{
  "model": "sound classifier",
  "dataset": "synthesized solo parts of chorales (CocoChorales)",
  "train_examples": 39062,
  "n_mels": 64,
  "hop_length": 320,
  "input": "log_mel",
  "spec_augment": true,
  "win_length": 400,
  "targets": ["instrument"],
  "num_classes": 13,
  "arch": "swin",
  "norm": "layernorm",
  "norm_position": "pre",
  "hidden_act": "relu",
  "mlp_ratio": 4,
  "head_dim": 16,
  "fused_qkv": true,
  "bias": "none",
  "qk_norm": false,
  "parallel_block": false,
  "inner_norm": false,
  "moe": "soft",
  "drop_path": 0.15,
  "num_experts": 4,
  "moe_every": 2,
  "expert_mlp_ratio": 0.5,
  "slots_per_expert": 2,
  "shared_expert": true,
  "patch_size": [4, 4],
  "conv_stem": false,
  "depths": [3, 6, 6],
  "widths": [96, 192, 384],
  "label_smoothing": 0.1,
  "loss": "cross_entropy",
  "residual_init": "zero_last",
  "optimizer": "muon",
  "muon_scale": "match_rms_adamw",
  "learning_rate": 0.0028,
  "momentum": 0.95,
  "nesterov": true,
  "orthogonalizer": "polar_express",
  "adamw_lr_other_params": 0.0029,
  "max_steps": 13700,
  "batch_size": 64,
  "epochs": 22.4,
  "lr_schedule": "cosine",
  "final_lr_fraction": 0,
  "warmup_steps": 1370,
  "weight_decay": 0.1,
  "adamw_weight_decay_other_params": 0
}
Rows from block 9 of a small sound classifier, named by matrix and row number. Rows with one number within an expert belong to one neuron, the router's apart. Each number is 500 + 40 x the weight over its row's rms, rounded and kept within 0 to 999. All counts start at 0. Numbers have three digits each.
Before each expert's rows are labels from the 100 clips, of 14976, where the router gives the expert most weight on average: "responds to" is what is common among them. Only what is clearly more common there than usual is listed. The data: synthesized solo parts of chorales (CocoChorales).
# router: slot weights (model.blocks.9.mlp.router.weight, 8x384, trained with AdamW), inputs 286-311
# up: expert up (model.blocks.9.mlp.up, 4x192x384), inputs 286-311
# down: expert down (model.blocks.9.mlp.down, 4x384x192, transposed), outputs 286-311

# expert 1
responds to: tuba; horn; note B3; note A3
router.2:565524572500531535485482492472540495463439454510494540519546538470505543585495
router.3:530526589463495471528440513486511475517449483490457496558468462441583553522497
up.0:484537524531471514524510487504548491525517512561541502575498467519505427508525
down.0:473487460433543487439478519526426522473521517439519506497459552485516548452505
up.1:545553465538506508510516542541549517556512564526549509438443505511499400512527
down.1:590439542471523506511515464541500503489553518500534499487433477564499542472532
up.2:521505455549449529536510452549546490551563523520461513481450504470535522502498
down.2:513460545476497464509545505438491461446476513462547426481433494495513537511506
up.3:479468492563572496534457494484455532456538440492537472437523486539488418608560
down.3:540450559514445499494534466504536510530559506553522475541534477512455468456561
up.4:525506515499528449537445563532500539448469480490489521458455430534520590493543
down.4:511447393534517478513484488483497485459513450461512525557529511511451577516535
up.5:506555518494530523491455535469454533505490495519460529472480506583499474553461
down.5:530486513544514493475528461515591489533507484493493486425566519478479534456517
up.6:553595515474512509503468534528516582416496541557489541554492427533470515527494
down.6:549533457528557518567483489507492459550490456528568470529543456540516530478552
up.7:494426454476491499463484490512495524504541514540515548469462494510501469529463
down.7:509517553528534513518446460482589496569466469475479482458525477488453489532466
up.8:473548484559528516478487499571538488458493594412451514450604519421511523498548
down.8:564485494543437496520476481493525490558445454386485527449577480497455520480506
up.9:523489457480518492457505467537479491497571511479463585559480489522492481499493
down.9:501456472476522467542451569541540549417500541497474546490506505494434502531487
up.10:495491507551538535465538483505501472551571608452503505495380524509490448488502
down.10:512421529509431500571493467514482489452515485482492512460534525458502458521529
up.11:501548521508513501476452484436571527546533469485505579521519439464445467511506
down.11:523439411561488526521521488470552476455474420532470444526501426601521474540540
up.12:460539511487574574445565484515522497465452485515494510525525559501507454503469
down.12:495504479486488521577462425501436540565455503440472430540497495488450475511534
up.13:519548508444461440517505477521482532507493471448492453464474504544496528528447
down.13:507485454513427574512491524603427511535548498501499478531472439519440430417528
up.14:537459482526511568511528487486533481517525513446533443454469458497492396456498
down.14:491577534513520471598507498557498498541469505462577491474447494496545540474457
up.15:506547502480502534423423474469525526465508480519525496509461538487441485514501
down.15:511612496464525510516506491466498497502499472478483494422555547476464440456484
up.16:537489530473518488509558505436518515472583469444430500518550484502564524421509
down.16:527522533559504510489458579469458453579500520457502462445529531462471483496495
up.17:439559476510452441548451505482527491473519490534499561488462478441480425543502
down.17:506511510569532402495475510502520541543474471440474474495470448503486456520496
up.18:511464549498469536570448542475462470480463527487478496511502541473493553521466
down.18:490458384506562480484540518483515506442510498476446468475538522536539558496507
up.19:537386493490499521509480506522461522459562533495474465455469522462530523469537
down.19:540499503479496497499564502433480506489537531494450483518577448492490560509476
up.20:565509533517505540484450504446536503519459509613476526432503540517473491469528
down.20:493508494511473572506519459481512438524506511505523542488487536553572447514522
up.21:523528492470567454479534486478514468568567528571511465485548488511421506480436
down.21:482529447554503463559557527482552510504554533494507438553533465515471529523490
up.22:514541420549435478530451473564461504475496533487514472473389517473465482535508
down.22:524570585518564460485498487412498426538433524497491535486502520516502495525547
up.23:604514471488508508564504506512447631547528496511537502522491505511481479531417
down.23:528563468425502497556538521551405509436505546513496544496472473480514487493466
up.24:515467528503510458561466498428567492468489459441497544420487525479529480446449
down.24:504423506538440437424440450516518537471518526394504475462558561587569461531423
up.25:488449521532584487460468458521466460468526540498494492431495487528504511439550
down.25:554467445455463488440523553539425487538544493543455598558560547521511501481507
up.26:483520470504461536471615491480527535484498446498522550483539500493474571401556
down.26:492431453526503459497547558519505573501524496496559520539523498481432525558515
up.27:503412492459502427455524487534517446530467554466501478449519486459479458526520
down.27:406481519539545527558506454463508499463505558526479463559468472445503450483542
up.28:544399490523455510509507491477557547511482525509514559536494510425490425450523
down.28:435523462535480493454478484497481489462488473453489539539492520534533549524466
up.29:495450497492491463544540517547473448456503513523473491470503535583443494487537
down.29:435531484516530516544455534442525400518492528496535470463420468498494514456499
up.30:528536519504527585548443543438486549547488517467504486526530430464512454482460
down.30:483485460496488563503490466520553469507508525505524513493528490489460430446528
up.31:483467461497497501461437527519543424508493473466489457501500437517498469503519
down.31:501540479521419512476500485478484532520442467501452543442434525447482543474534
up.32:453392485542466441489547557537499511511497465542528450512487433507501485508544
down.32:478568473427452509582466558553474538510496541534508481522512523524550465494550
up.33:465512447531496421543464476538471540483542506434528519495520579483568522535533
down.33:474455543444532524538518504450501501507483542474525507608491453412420530463498
up.34:527490480536484544470437532530466507502571460483446533465464476455471442547492
down.34:485462467525450547547520493534544547509504512477575534545557509546458462506462
up.35:437557610501492518419527474486500546536497581492492461459451561458444506533520
down.35:512448491444500480499517516484519484521568506532500511488498504487562474507443
up.36:471450517457472475519540481470534502570483492497533523570525543563495490559563
down.36:590524489499481525602500481516485527541522495437368523457498527446513509454493
up.37:525435486487486493467424430463411514441506452581495498470444448521444463464528
down.37:451488558515548518493586515550487544451499534485490490509480512460491524411454
up.38:544453519484471474465491460472483542502492468481514536481527592508497442539517
down.38:536460476522487470512530518447451502404520480532532530422452434599544520528475
up.39:530459514469527481542502454436528529473442519485501417485505512459490464554523
down.39:521499471501498567527443572444495501485554485488498474456450454553412463489490
up.40:537482550464457497475563459449497491466568559528517567464414501482457465494485
down.40:474466581480543434487459470522467529565515487506442398488516468457473503553529
up.41:462497516467470570484505494519529455537570489582493475436439482495555547443541
down.41:510453513472529469525591557444507492517513601438517479555471473369446531512476
up.42:532506467498533578558523546454496402530570527489480488496509527486496532395478
down.42:433537447518463500476530510524539489553458503486475450491499514518494444528525
up.43:490514588480486507608535514552508476476504564488506465497531516520489490476535
down.43:520533460503475525544531479493562485463485482474471571508561460413476503492521
up.44:557471509511526466519602445533505533467540480536504486485489537455498500506508
down.44:474486485532480439483451541522480494472462499512515506461556487503545537482536
up.45:506516523504381521472495473573567503486519480476581495512406451538501465475463
down.45:447480558483507546540442491546525508525527440509497501468426482492537555488494

# expert 0
responds to: viola; note G#4; note F#4; note G4
router.0:460490480431528442535476515505484513415557584486454583503537491498479517538513
router.1:545475467501508486548471553523480469491507514480502524451517499516494539552492
up.0:531552489469491498499407456445444474499473455538442392442526462497538592500509
down.0:479506462496516544480451493579564441475490424495495488501507501472538495521521
up.1:522596469509497508458502511457469508547470542483538496514464535555456495529521
down.1:505536450598515520585456573560534512436494558459527493542502500456461455579461
up.2:553541439541522543534498503555521558587500505507518522471480549507435474491477
down.2:514554579508410480499514490434484584506521535460569537498612492483510459502515
up.3:535561465522496521485528527430466490468586484521500492473503585479515563514481
down.3:447462508502538491455532503519492507477498492522499531478473504507423528542441
up.4:494545579496536471490462496523472514503421553467452480490529529545541546560555
down.4:545499517494506500492494557583576484522466513490451458502479491438383462455486
up.5:490533464461435500495494493532497479482420527538500527445507578610557474457492
down.5:490415492427526496597462523560491534478485486494492522532539475494529563536543
up.6:554511510498442516532532497504444507437582514457433515475506525470503515485490
down.6:435507586560484518532426477503529450474528430501465487561456489570472482573541
up.7:481542473518538486578483461534575520544467462442519467492481467425514491561479
down.7:387520435514441496549477505492468498534517496490470505505468468489510519509555
up.8:440509521496540519501511554500528538460415483419529516539530544532451540494468
down.8:522470439462449571495486480504501443525501474559554539521433485571480441451543
up.9:539532472468554536541504499462496585542478471495512468522482545486522529517399
down.9:521552398464536505595485509498433586520476581557465461482538510541571512518507
up.10:503498490535479512458495514500485474499482486518504582470459471399510519490449
down.10:523487424483536451446553457456486501506516501522437431446522525501445504498520
up.11:472521554523512466536493438520557464502532510511514391478437482460528493579545
down.11:460463485474487527463514498528490508511520528577430540479421489475463459461467
up.12:457560482488470538470552510512417539500448425493467422496494499531480499463518
down.12:479512482549529442556557484498498464501527538423464545481491529452463542596520
up.13:506454475509471502483567494483508463514455543506461514527414531492474500508496
down.13:516512538505435445533577545487537493545473516479502533472531497449420509493502
up.14:514530455515500484496543503498508485467483435466491568467491527500527474473463
down.14:468503457598497484532512529487545570467536482479574531552502485583483517485528
up.15:553591454554523446568516478452570585629599530554494451463486419506483480528509
down.15:519481461527507577478458379513475500391508451520527532498487533479479479464536
up.16:448477551509515507543559440509502545467593524517532510502549495533463486553544
down.16:534432478470460408435598480461505509497399537575471546537469463508496521461535
up.17:528506451515487489500526496470544544452514465532506550439576513531551538499512
down.17:485497508471500490488518441464456508508484450461430582417574432514589490588556
up.18:512436455508474444449570538516488495471526463503495512509451506556480473510509
down.18:491474486504455479531479549499506490527493401454535486451518517540495555455473
up.19:486475581473483513509492536479523452499510454486535484507514527438525483453511
down.19:458495529536462509495564503553474544404481487491450528467613501556565464478447
up.20:418498486526414515499459423558538552492476442481520509420494454603527437476489
down.20:481512524482529477421424497385535476443497474459619529489450481441490451552439
up.21:508496509507488477552509464462525528493480491539451580448470485527565464422472
down.21:496468532571465530495459483541481486534502434471431501535544473459428506495463
up.22:557483504527438527477537446507547535499484448519511521565467409545457490540569
down.22:430518496520518496528462456494519437483517499463467485511513537478423528439440
up.23:482517457514515505521491465467478525531590479517473512450516492488496511409430
down.23:503513485489530555540488497518463493500499511487514549511511502443374549504488
up.24:570510515454439494462497474533507445478509546497452417562492437504453489517479
down.24:431538581525530479563439486539433490479487473499556503470504509452352548456465
up.25:521528495544515485507495514474447508513507510491584543476436511550476483508515
down.25:490464523516518403508520516417434456423534512458376559452578504535443517483511
up.26:483497478551595459431470519453452488454495518480482454485571503489541518501494
down.26:494492528451479506561543472537564546455495440450587530557509507549463456476535
up.27:483469543473507468428467508522500510449506552518516500416489474536488488455515
down.27:476476525566484441495547500494528538547512505490450485527541539547566519464540
up.28:489565484508500543535502534483472447534507502445507485524499509525482526442542
down.28:482484486437494470522501545497510518508515528489552505497560445516448545550537
up.29:498416516482511514458530508457438516557518493444485517504486537447487491483501
down.29:479515516485522476474492497477495505464502509555578553499502450412545550518507
up.30:496533484517466520487483450498479519525533494507520468538473498480485525502556
down.30:467525525530467548553482431556460452535509471521534517506527527499448509497514
up.31:522493413468513492571497425502463486488448521541475513528540542521521448526550
down.31:578448523516433511502516571588457537455506493469452400512516487562418520514502
up.32:472473515470466528546507493539548496409468465554523552519431476581501632547556
down.32:583554530432441559513465491517538472502496506465581510485557502503489540495501
up.33:461543530510507519496498477476580581495461468493473418425457527496451480529513
down.33:483463533575520511487490459489530486463491386515498533501573576564532489487509
up.34:494476548468480567479575468449491483459521471505463576503467507519436479498481
down.34:497575549534549521569433540481549552426501503473489422531505499499482438565550
up.35:544549478524510568529543532526486488512494423483459471581545523523487493452466
down.35:437518470399439484589511449526527505418472493464486495463456472468480520583453
up.36:587452439565517505464518450522536512458490441518504510465491487564534542515446
down.36:485522568533417494489480528480507462477486482429543478582579470570527565527554
up.37:491596560460485545521540445545544547530479565459518529503508476507522474518551
down.37:454538544454508553617470504562535518513497538441473482457563588579527537438481
up.38:501441483438513479507528499546478422464551537516488519556521521436502458492470
down.38:560492562526550532513481500560581498520486526484441443446540457557510490529489
up.39:472538514469537461505530565521519565515498561483500508491469545553438485520507
down.39:501495504553514494523448543456429505529488507501583459592524508479464536477516
up.40:517526569442480479545443475526556458549544454487492451589483469400490526543559
down.40:492476523505513473466555461469551537508481477467520478481515481526438588452477
up.41:492518436485579474554445470475478481497587550513524486470519547519416497447549
down.41:504469449512440504431535471496508572519445504537528484467502513478487552501519
up.42:511504500563512447453495530438483448468523474441526495568541511426521493490508
down.42:523469439458541481468520446464482496464527490512472524470491519419467485453521
up.43:439543549495438525482529530546537495503512523526539460496433503549440487568515
down.43:533577476469577476418424566426443512486555486558508455528561458523427472535487
up.44:474446448502491489519521521510471505517452516528530460468504513508511529486490
down.44:464538583560515482552465563549521387503439485462523484502520541464538557468542
up.45:503438552461419505572488514540426468441519569417473517484536487553487493513470
down.45:474539479484440474496481507515426555509539460535447541494575443460452571502529

# expert 3
responds to: clarinet; note G#4; note A#4
router.6:534492505493515464429541509481490520465461509478507449472498561500493501527506
router.7:503507498478483462495534493478497570499512509515510470425459508515451514521550
up.0:503562538454478531548440484502458467534539514487492476524586521471446553476502
down.0:526459481435492513524544505543545432421486519499469496467477564496523608547528
up.1:529445494539542557442495471493470505515499547489487505524476509610484555544481
down.1:440433548516472533499473519454490462480466434522566534497504543526512511521469
up.2:475457464539482542463514465517507517485470519405473526552492431496417506556510
down.2:536498537498480487518471492483544512485496499514499446473510511591564501535544
up.3:522521519509492594450464464495477480479480500560525487514502524520495561512542
down.3:510453492464499492466475496567483431497453484416514492463440528550543486487547
up.4:518536447451492523443471459577545447420552474485487497533409553450467465451470
down.4:511448466511543543485420522482519490524453442508464452486556497563500505481566
up.5:580561535488484535475575462513463469497500492513422518498491493528502528458462
down.5:457544503430556472545476517506522503524480473440482456475517502454557529497469
up.6:548468434556496485478517475520475528424527498538522515478528478565436441468506
down.6:438552489501519516508483565435532446481498520485526393574501442399513518498516
up.7:474485494482537452544560494498501497500466453494504456536565429449480500455488
down.7:452510505512467555443535558488504486510514466502522463438476497518424557490511
up.8:428494554539455467556461479538503489479540502550486570459467425482471483478440
down.8:499535488495479503494437494518508500525426506586455489528486494454458531433457
up.9:481436597468447533528485478417495508527447460548519468507442478492501553507526
down.9:469460468530514593534513494532530442538524469525457502540501541458591505484460
up.10:500462503516525587485602479480509523553516468483488449462393499523522517592476
down.10:557559499395490519559473462565503454494516471427463492508426484503492447540543
up.11:572542493494477480578554469504542536519498491468484471475538486442551434545560
down.11:484492501526474542579479477532551438428560469472473459552470487456517469467473
up.12:501492522487438577514495495513545488499501444441531584473514479557498488526503
down.12:469521478488508480464490466463572479474551512467496469557482512494525496516483
up.13:456554404504460540526548502518506452544482492547466495542498507544468529533505
down.13:514515480476484561531475490474495492492553523502449469494475470487585591494494
up.14:522494547459443538528495442542584553523456524526503576568524478536440471488482
down.14:554475424473528421563599526439509466450491514550529491488464532545456518537513
up.15:443493538508531565463513493534497449511513532532467504466464431519496483508456
down.15:469487483484507492516505548508527537551493529515495553529440486525512561543517
up.16:468501526483483522488495487518551541544498495476486510524442456494537513463482
down.16:493452574509536491434491527488601491480500556477470472478447480497446511423461
up.17:492417517522498513428554553484457477421459551481494523594526482482479479462513
down.17:520555513523471546449505563575456484469516474546508499560428499533614480481430
up.18:526486506496497498504488495498561505491556530434544500535528542497504464459483
down.18:490397477518559494584487477519505492507513519534536462515448489498538386448519
up.19:467544449468480498465534455526484459501539583445493452546440540533498487527528
down.19:476522598480465491453430529474451470480506523491544509509449517456471607539522
up.20:573440433522479451456484473414463496466504481497541474498451467436457513468505
down.20:543505535477532488522462503514592527470485506468495452572541485489534483437458
up.21:488484512462518468510490536495502455559427565468501485487475475515422495496491
down.21:518476518451476519483534540392469477525502509456505517502524449428575424541519
up.22:517470515473441532533546516531430497433508499559495437554562447446494502522557
down.22:406521516473454466557554501531500492559474431463494515475512540488563507513476
up.23:510457477483510549534469514557518491452573500465571503523547452427516522501543
down.23:528500520441582562506483495484538473509429494450499449441539440494491513572536
up.24:505505472504454574479510531482468477446488521461506511581493510505455548539500
down.24:510432506534499608510540468476587473538513513551477534462538480426549478539492
up.25:547500486510510525482475517473457455505544496511473468547471437405540516590571
down.25:441504427507517489515483511455526476483518504510554446510529510541476436510486
up.26:493481513528489535470534440515523457472581469560470484481488458501482496471540
down.26:446466525526489489491472475462466585524471477443536507452458492493474515495448
up.27:492594504531537527570491525494547552501508495429502446503523494496531502587491
down.27:521495577519474516504511530513561500458479432452521477476495495489609502533458
up.28:519495514523482475486441479503456484453489457473500492505469492446434513536489
down.28:517459431532508417482479497599469566505533516524443443471536541530567454435425
up.29:528498446505484493495485512423504494492529466481478541509494480475502555521522
down.29:452484449553471516480530520482486464545508506465477483509485467484540510498512
up.30:488526510486569519525536538528519483509585474549493496461469484535496512517506
down.30:543516497476496491466546496478449462473529532486561559476551475451592534488521
up.31:479519483513505468519458503502506478528479581546522465492458476530442468496473
down.31:495474485576503555440446491371478436461518506481545519587452538494430500497556
up.32:447501480503584415546493509534544453495526562467480481593481521459515537497480
down.32:494549443538517516472554482439465431519494585494446564488527471474552581500578
up.33:530518589480496490558464513489456546527586481490413501512477502467512488479547
down.33:495480543492516485483489511428528518512530502542463369460516467507501498500401
up.34:423552531431527567544563576591464508472568465511500453484529496515475445528535
down.34:493521523506528534517483506503483518484459567506441464474510482506438489560461
up.35:532529577474505468470469482507589551465435497598439488509473546476554455479510
down.35:502567507536508475454472492433496492541497473421470526526497558482593512535458
up.36:518523522515477460467455517478463544511582490437459544546524525504441493448464
down.36:530484507523551508451542534444441547536472476509538514454384466524496541550468
up.37:541540591590526487537477463498549481464390443494504549497563472481562448542530
down.37:488505506473548412607530502458499522540505537487488442493444531511554492504547
up.38:493467489463473500542438514528541463521485541502510491468493540518429508489515
down.38:531483546463510455521447500522474489474545558456539563443550488471514467480586
up.39:458480502473498478526573522578553561586533520499531494449500567541506548521534
down.39:483495505540509527491534482496583551475465433540520416465484507501439505486480
up.40:530483475447510525429444469508486536462524549525441503581413529604499433390544
down.40:530476487506477518474482549534545597523551467523478520483476505462486511538551
up.41:514525510463490509507514542509514466467513439535463531567539559519558505475478
down.41:474493473450531566477463471500583515509538494513496496495482493443540447495462
up.42:520556432447542509573541456512500467464501492545450482562448494509510534555524
down.42:487441452410514494544438579524470485477478473514494541539444511485542464490507
up.43:467586450515428543571545519502500519461544472524532499468451496498471554506502
down.43:487434431485564566546510474485436635489498524502481494499512549455510443548502
up.44:541516483541489506506572496485550460461491470496505479497448545519466510424506
down.44:461547501464495515543469421599410458456505450590437533479557606527404534486501
up.45:464519474423455527522475502493497439485534517536478467510496462414517581472500
down.45:500482570497590509413511511491521442465536499417520476479512559509493440519504

# expert 2
responds to: flute; note F5; note E5; note F#5
router.4:473428446494559471533525516487451590490516567452504521510581440557521509505457
router.5:505460526488484494502517466443475497425480472511505557490521504574435483486514
up.0:513507475528487486534544540512560500503537501503458428433433504448468493489511
down.0:540498489501499472567473486513503458507426473515484437580456535508416540490463
up.1:522514461522532489546545487404406572526492486500455493454509478498547531537494
down.1:591535520571450509400409517468463464470526482510482461521445488513552498490543
up.2:535473428565459507470515500524528453470481505502499547512478535525529475552484
down.2:503450519499532457451566558530443495534485489488541515460467460475482494498580
up.3:547548577494508532525537453487491498530526488517487473492510534494506471530501
down.3:529478610469561482476500536515516506468511551540490464429541484488448491490511
up.4:492556445484519455446507468474471521475500545496485462562519592445468528420532
down.4:558504476472529567462478482506558531511442490535536530505464479505463583511490
up.5:530499490437377495523497481606542548448563558524467584464502473438440450454465
down.5:467531471456513522507513515515518479475470431560540528508488517485486570502515
up.6:546505514441513477547577445480478475486570467524502475498529501404501522552535
down.6:485462509456527495478486578520463584426462427508505494510548497524539456523496
up.7:523531487441466487482582515527522501523528506458544592532496503571500519512527
down.7:520484524502458535512527513538561507495501589518526483513428517516535511488470
up.8:463584459516496533499449487477487516458611455551517484496499475493471552433483
down.8:501445475475498487573494520414519535462453516458510507562548476505583551487476
up.9:559401487507442536399514510560516446521515504529513524489465482519460441518452
down.9:453555376542515452484464574464443529407444506529560473498474495532516449481498
up.10:492541529487493480470417569461529479503429522502495481607522532413508543505518
down.10:442557422480489539563462531440545481448424502481536588442439501553487564513475
up.11:576526561514469474511513528515477482508485401557507449481568429457453522483547
down.11:472521545491570522473560487489516534496481482497511484468524455527480467512516
up.12:496442449456518453471521521490495457477493512532496483507516502447461521508485
down.12:472503411511543475477525499465382564486477514487479408503537512604530493509555
up.13:501543513541502508453479528490461488572453401452486458532530537469537556408504
down.13:553424509479501478520560538471460447512469445460464451487484509518479483532505
up.14:565570500540523545487466485505477542511469478484429471449503488545420566470478
down.14:520476417500463473476535490422538534505486523493524559462509496518546437478445
up.15:479517516445431493523474480528506440522488499496530498447510499519460500490555
down.15:476498506392485427541500559534467459507548543543444513577574497518340499472503
up.16:498516501467522503517466449563502511448572530487510529489512415528470556554535
down.16:490452549509435529465498513468491502517508487487442540494502478499470443508519
up.17:474540481488483527515511437530573450504491488553491527389459457399439486499404
down.17:559547559541463425560508500506535526485533488529521500494456487518479451520509
up.18:520441455500490491512501527466487484456494447556471498515538506495529418531500
down.18:515578476509564513423465443419533505484512531537531432532519522540497495491518
up.19:510533439515471538552455511446484474538570505501510442525579533560525501486516
down.19:492593478509517444466473492512521510589522531506453470566487487439573479452539
up.20:464413486481537480589527541546525520502584513424463433456407504486528462504480
down.20:450490486572539462577458534460497424529491466492466422489498504512470462505467
up.21:492354433492457513495548469568474535463522460464529518457526418570500498452498
down.21:511491580589482548465473466500522488521506521520446474584483473555439476503505
up.22:483516437493469520496548499481430519531547523497495523504461508470459412454440
down.22:526626515489506528468455544527470514488491535443490436522540488525562452443450
up.23:470515461555431427478524504426425487529449472532530497470441449492526472466582
down.23:501488597401459542513510494538436512522493474476471495515544514492389520535483
up.24:561521474469491533539517466488496508511474536423456501485508462520472534513511
down.24:542470497537457556482537482483565511549483460506499439487501462511507463359456
up.25:573517498536509519426518481436481487553551415519495520498451516443501472539461
down.25:479575496471552494521506487489516505506508498522511504537534459546466459533572
up.26:530529437451526515465533525516493527429457532471552480456422533522523514485500
down.26:475478484496511526456429461468514526465480474423579499532506517500514513499564
up.27:490461492504431449522515498604523482568487481506487539483416486458507497539462
down.27:487530464493520474447517560552494539540475468526500483457534516470413508506540
up.28:542494511434560466385494510499441460515484459538503431509549476545497521445530
down.28:471532504529457492580450456449646510464548464488497456486398467442468494513489
up.29:516502465509512517468402505441537444463529594509449502455444518523552466503448
down.29:515536443557505463472552485548489521607510552572433472547493457481488519499499
up.30:560522472525520559500465471482495530539478494460496516515422513579516504559491
down.30:500425515531508493570503480529583461431540478535474533486491542495580490507523
up.31:450583481480472512534527537511551542479512536577477491493512493459497544495511
down.31:459426532552464505521494488484458482496440498488463463511486542461544474486503
up.32:453525530447496490539478494425491504517572449506548520497520525558485575506464
down.32:456505421504507435428531486596515573464513543498518536485515508481471459501544
up.33:482542518457495453462455461491501497467482560541528436449480534467483468498493
down.33:549492498545544572550432506506484478464471532459459496529488497495549429442495
up.34:459514548479518560616514470504486494526543499506481573540462507491480572483446
down.34:529446528468522476498578474517552508529444502526445491510483496482513511521495
up.35:486491592487459499491387483430472427486573533561475514601490495456490518521563
down.35:475432450509449434479536586530402501548452573481498506505493519497519528526496
up.36:482521514526473510508516514434532442495430442485532435574466504407497479514515
down.36:496519520473485545478484451546515504502513459523501543529477565508635474549506
up.37:448423525537442457461477520514509467488462489556477562529516470508451485486500
down.37:562507404539480468548457487475453498465461514552475537456541538538513508481444
up.38:465553550502522548462494533494497475529541469535556534513426515486450428542520
down.38:469414575489539497477551536541459492470418516460427475476629429494481542531498
up.39:506506427561577486545536474542544506588507469497572528493437525484513511545471
down.39:504480509564499497517425447505586483563520560594503540494551484581484497438514
up.40:475527440451497506521412504468549533458480493541464514492438508477464508491507
down.40:491567515452539486516494457508508483457479527443486573469471511540460514589473
up.41:512570475578553538477493474473489498496498458493525546496526516500531463482555
down.41:547470475474482486521528493526395540524509478543460455508473539521527443540575
up.42:482465570527529477511519514488474490514514471407475452502542478463504502533481
down.42:493515526529504415474483508501496465559486547429495503504542517475580536486545
up.43:415538580458467472447547451615509456514489509477499574468489487586405513497494
down.43:552470545542504533503433547497463493472444526568511485535484505486504435566550
up.44:419518503501494480445487524517503490503489498447483553476455556509564561483429
down.44:537454465453461510569443460527518448457556537550497507522414462543435454510464
up.45:498500472505491494432508572445457487452513492502524475466397466436529534521511
down.45:459473535531482432508505469468490496476504512441477529513527502514507555447501